From a checkpoint of a small CTC audio transcriber: widths [128, 160, 192].
Rows from block 5 of a small CTC audio transcriber, named by matrix and row number. Rows with one number belong to one channel. Each number is 128 + 32 x the weight over its row's rms, rounded and kept within 0 to 255. All counts start at 0. Numbers have three digits each.
After each channel's rows are labels from the 100 clips, of 14848, where the channel reaches its highest value: "strongest on" is what is common among them; "loudest band" is the band of the loudest frequency at the time of the peak. Only what is clearly more common there than usual is listed. The data: read English sentences (LibriTTS-R). In brackets: how many of the 100, against the usual share in percent.
# convs0: first width-5 conv (model.blocks.5.convs.0.weight, 160x160x5, each kernel summed), inputs 80-159
# convs1: second width-5 conv (model.blocks.5.convs.1.weight, 160x160x5, transposed, each kernel summed), outputs 80-159

convs0.148:124141152140119212114075107081143103129124105085158142161128103131136079143173144112082154092113087100104130172097159173150120111093147176089114182182104120129181127138155088141150107106110125180089111145104164086115123028140114135113190107
convs1.148:156142111077114120074088126107169099110181127174140135149104160128143052131129092142090152105129099150167111082129159120123081149109161126129142107136164082153108068051105159044143206180113102154144181129132111181125138205115115106174159133
strongest on: the word "be" (36 vs 8)
loudest band: 250 to 500 Hz (52 vs 13.7)

convs0.65:116163158164068149160154144109139157091042132111184101107079085141128118081103071104105124119126124155120194155177163089134195108114170109097106128154175124129129137137118132089108093195157155109122085113099149176150135121137085122137084128
convs1.65:165160141125216215089074182148141178080121155150164129142091152139162135113110111134107136130198123076143110149138210129087126155081129163145076116100132096132128091161118180078112132092175158185113142158114152125110146164095156138113148139
strongest on: the word "was" (40 vs 15.8)
loudest band: 250 to 500 Hz (37 vs 13.7)

convs0.138:166144111116126151110095138145165084168140170126207163168096145156094055066153072140101115133118104108129108167154151104156088148111148152096163192126132105060159157154099158103150108113130167101128129098166122117103106140073156141175118085
convs1.138:168148152098144141113096145178158127119140127087107142118137084118150079120050132093146117134169165077161123202171114067124206131124091156194107086125167205122129088106060126083171152138139106121112120153121145120161157120101138070112139136
strongest on: the word "but" (46 vs 9.1)
loudest band: 250 to 500 Hz (31 vs 13.7)

convs0.20:132117139132110156133159149110118080126109107154159098088191115166181110158139093064098162134070192149140087144161156117089112120097127126138161144072137119162139133147111134126101126109109103147085072065129142145059109089070141092098143130
convs1.20:130122149146119123148110183166154074137126202115132158147073133074121166117117138086182108127160115154102159081052084113111069119183166098137170102044138094095105133123078085083106102121151165138166081148156163110144075146075113138133110127
strongest on: the word "that" (30 vs 13.1)
loudest band: 250 to 500 Hz (45 vs 13.7)

convs0.45:139114086195135158075114139076111099097176137094112116083114117147125111135117121122110104076125162058132105096157124146132152119097151139117086108139109107134152124142049123086104166149126160110065107115104153063136146117121186144173111108
convs1.45:126099092056091106093133179126150186142086091169110136133157122184110169074197150184160172145120115123103119103150171134087099132122101165113139083130094173129120122092190129117113138096094144067101162188117138125144116098079154099217124125
strongest on: the word "but" (26 vs 9.1)
loudest band: 250 to 500 Hz (36 vs 13.7)

convs0.137:099098150142137125139098123116173096114074158125175118104162047159162109087076082102160075061092060150102126070162154091149083165177159102134086144158127158166102122118111092151117146119135150120089173155121147062177141138137102084113130122
convs1.137:104140114123094126098057108107115108134059097141137125134089188065155159127066039195166170200088134118116101170158189057077162148131134062099116128102093117091178087101079104035175148106102156130101125140131135133104104153073151146123118159
strongest on: the word "be" (32 vs 8)
loudest band: 250 to 500 Hz (37 vs 13.7)

convs0.74:110068111097130173175073088105123125174134135086120087109127069175098106112122132146115119188161126089163135105136189124104123121136161106147073145113148142122173146129086123104117160180095035087110119063115141085116136097144115117095146121
convs1.74:078134114162133165140141151096126147121072159167116162053214149144101157147114126136096078079148114189170118158168150126134092177134165151090124090097112065063098105107150114113169116091164112117139121115096083137109191095093145128126113119
strongest on: the word "be" (39 vs 8)
loudest band: 250 to 500 Hz (46 vs 13.7)

convs0.29:143076113165098088150149146130126097132156123142116162076056081130061126093151079107133146180127150079124138141133099089172159177107104094119124121199119122066114102127168086165155120095132148129120117114110131159154180127145111106176165188
convs1.29:120150130156132126129138213111137132149150158064129123157132104145086132094097194107126160106160086082094129104133119160142138104165119128142165074130099159091077132084041155154107118155107154166104112189117078096095117149116119144054094129
strongest on: the word "was" (36 vs 15.8)
loudest band: 250 to 500 Hz (43 vs 13.7)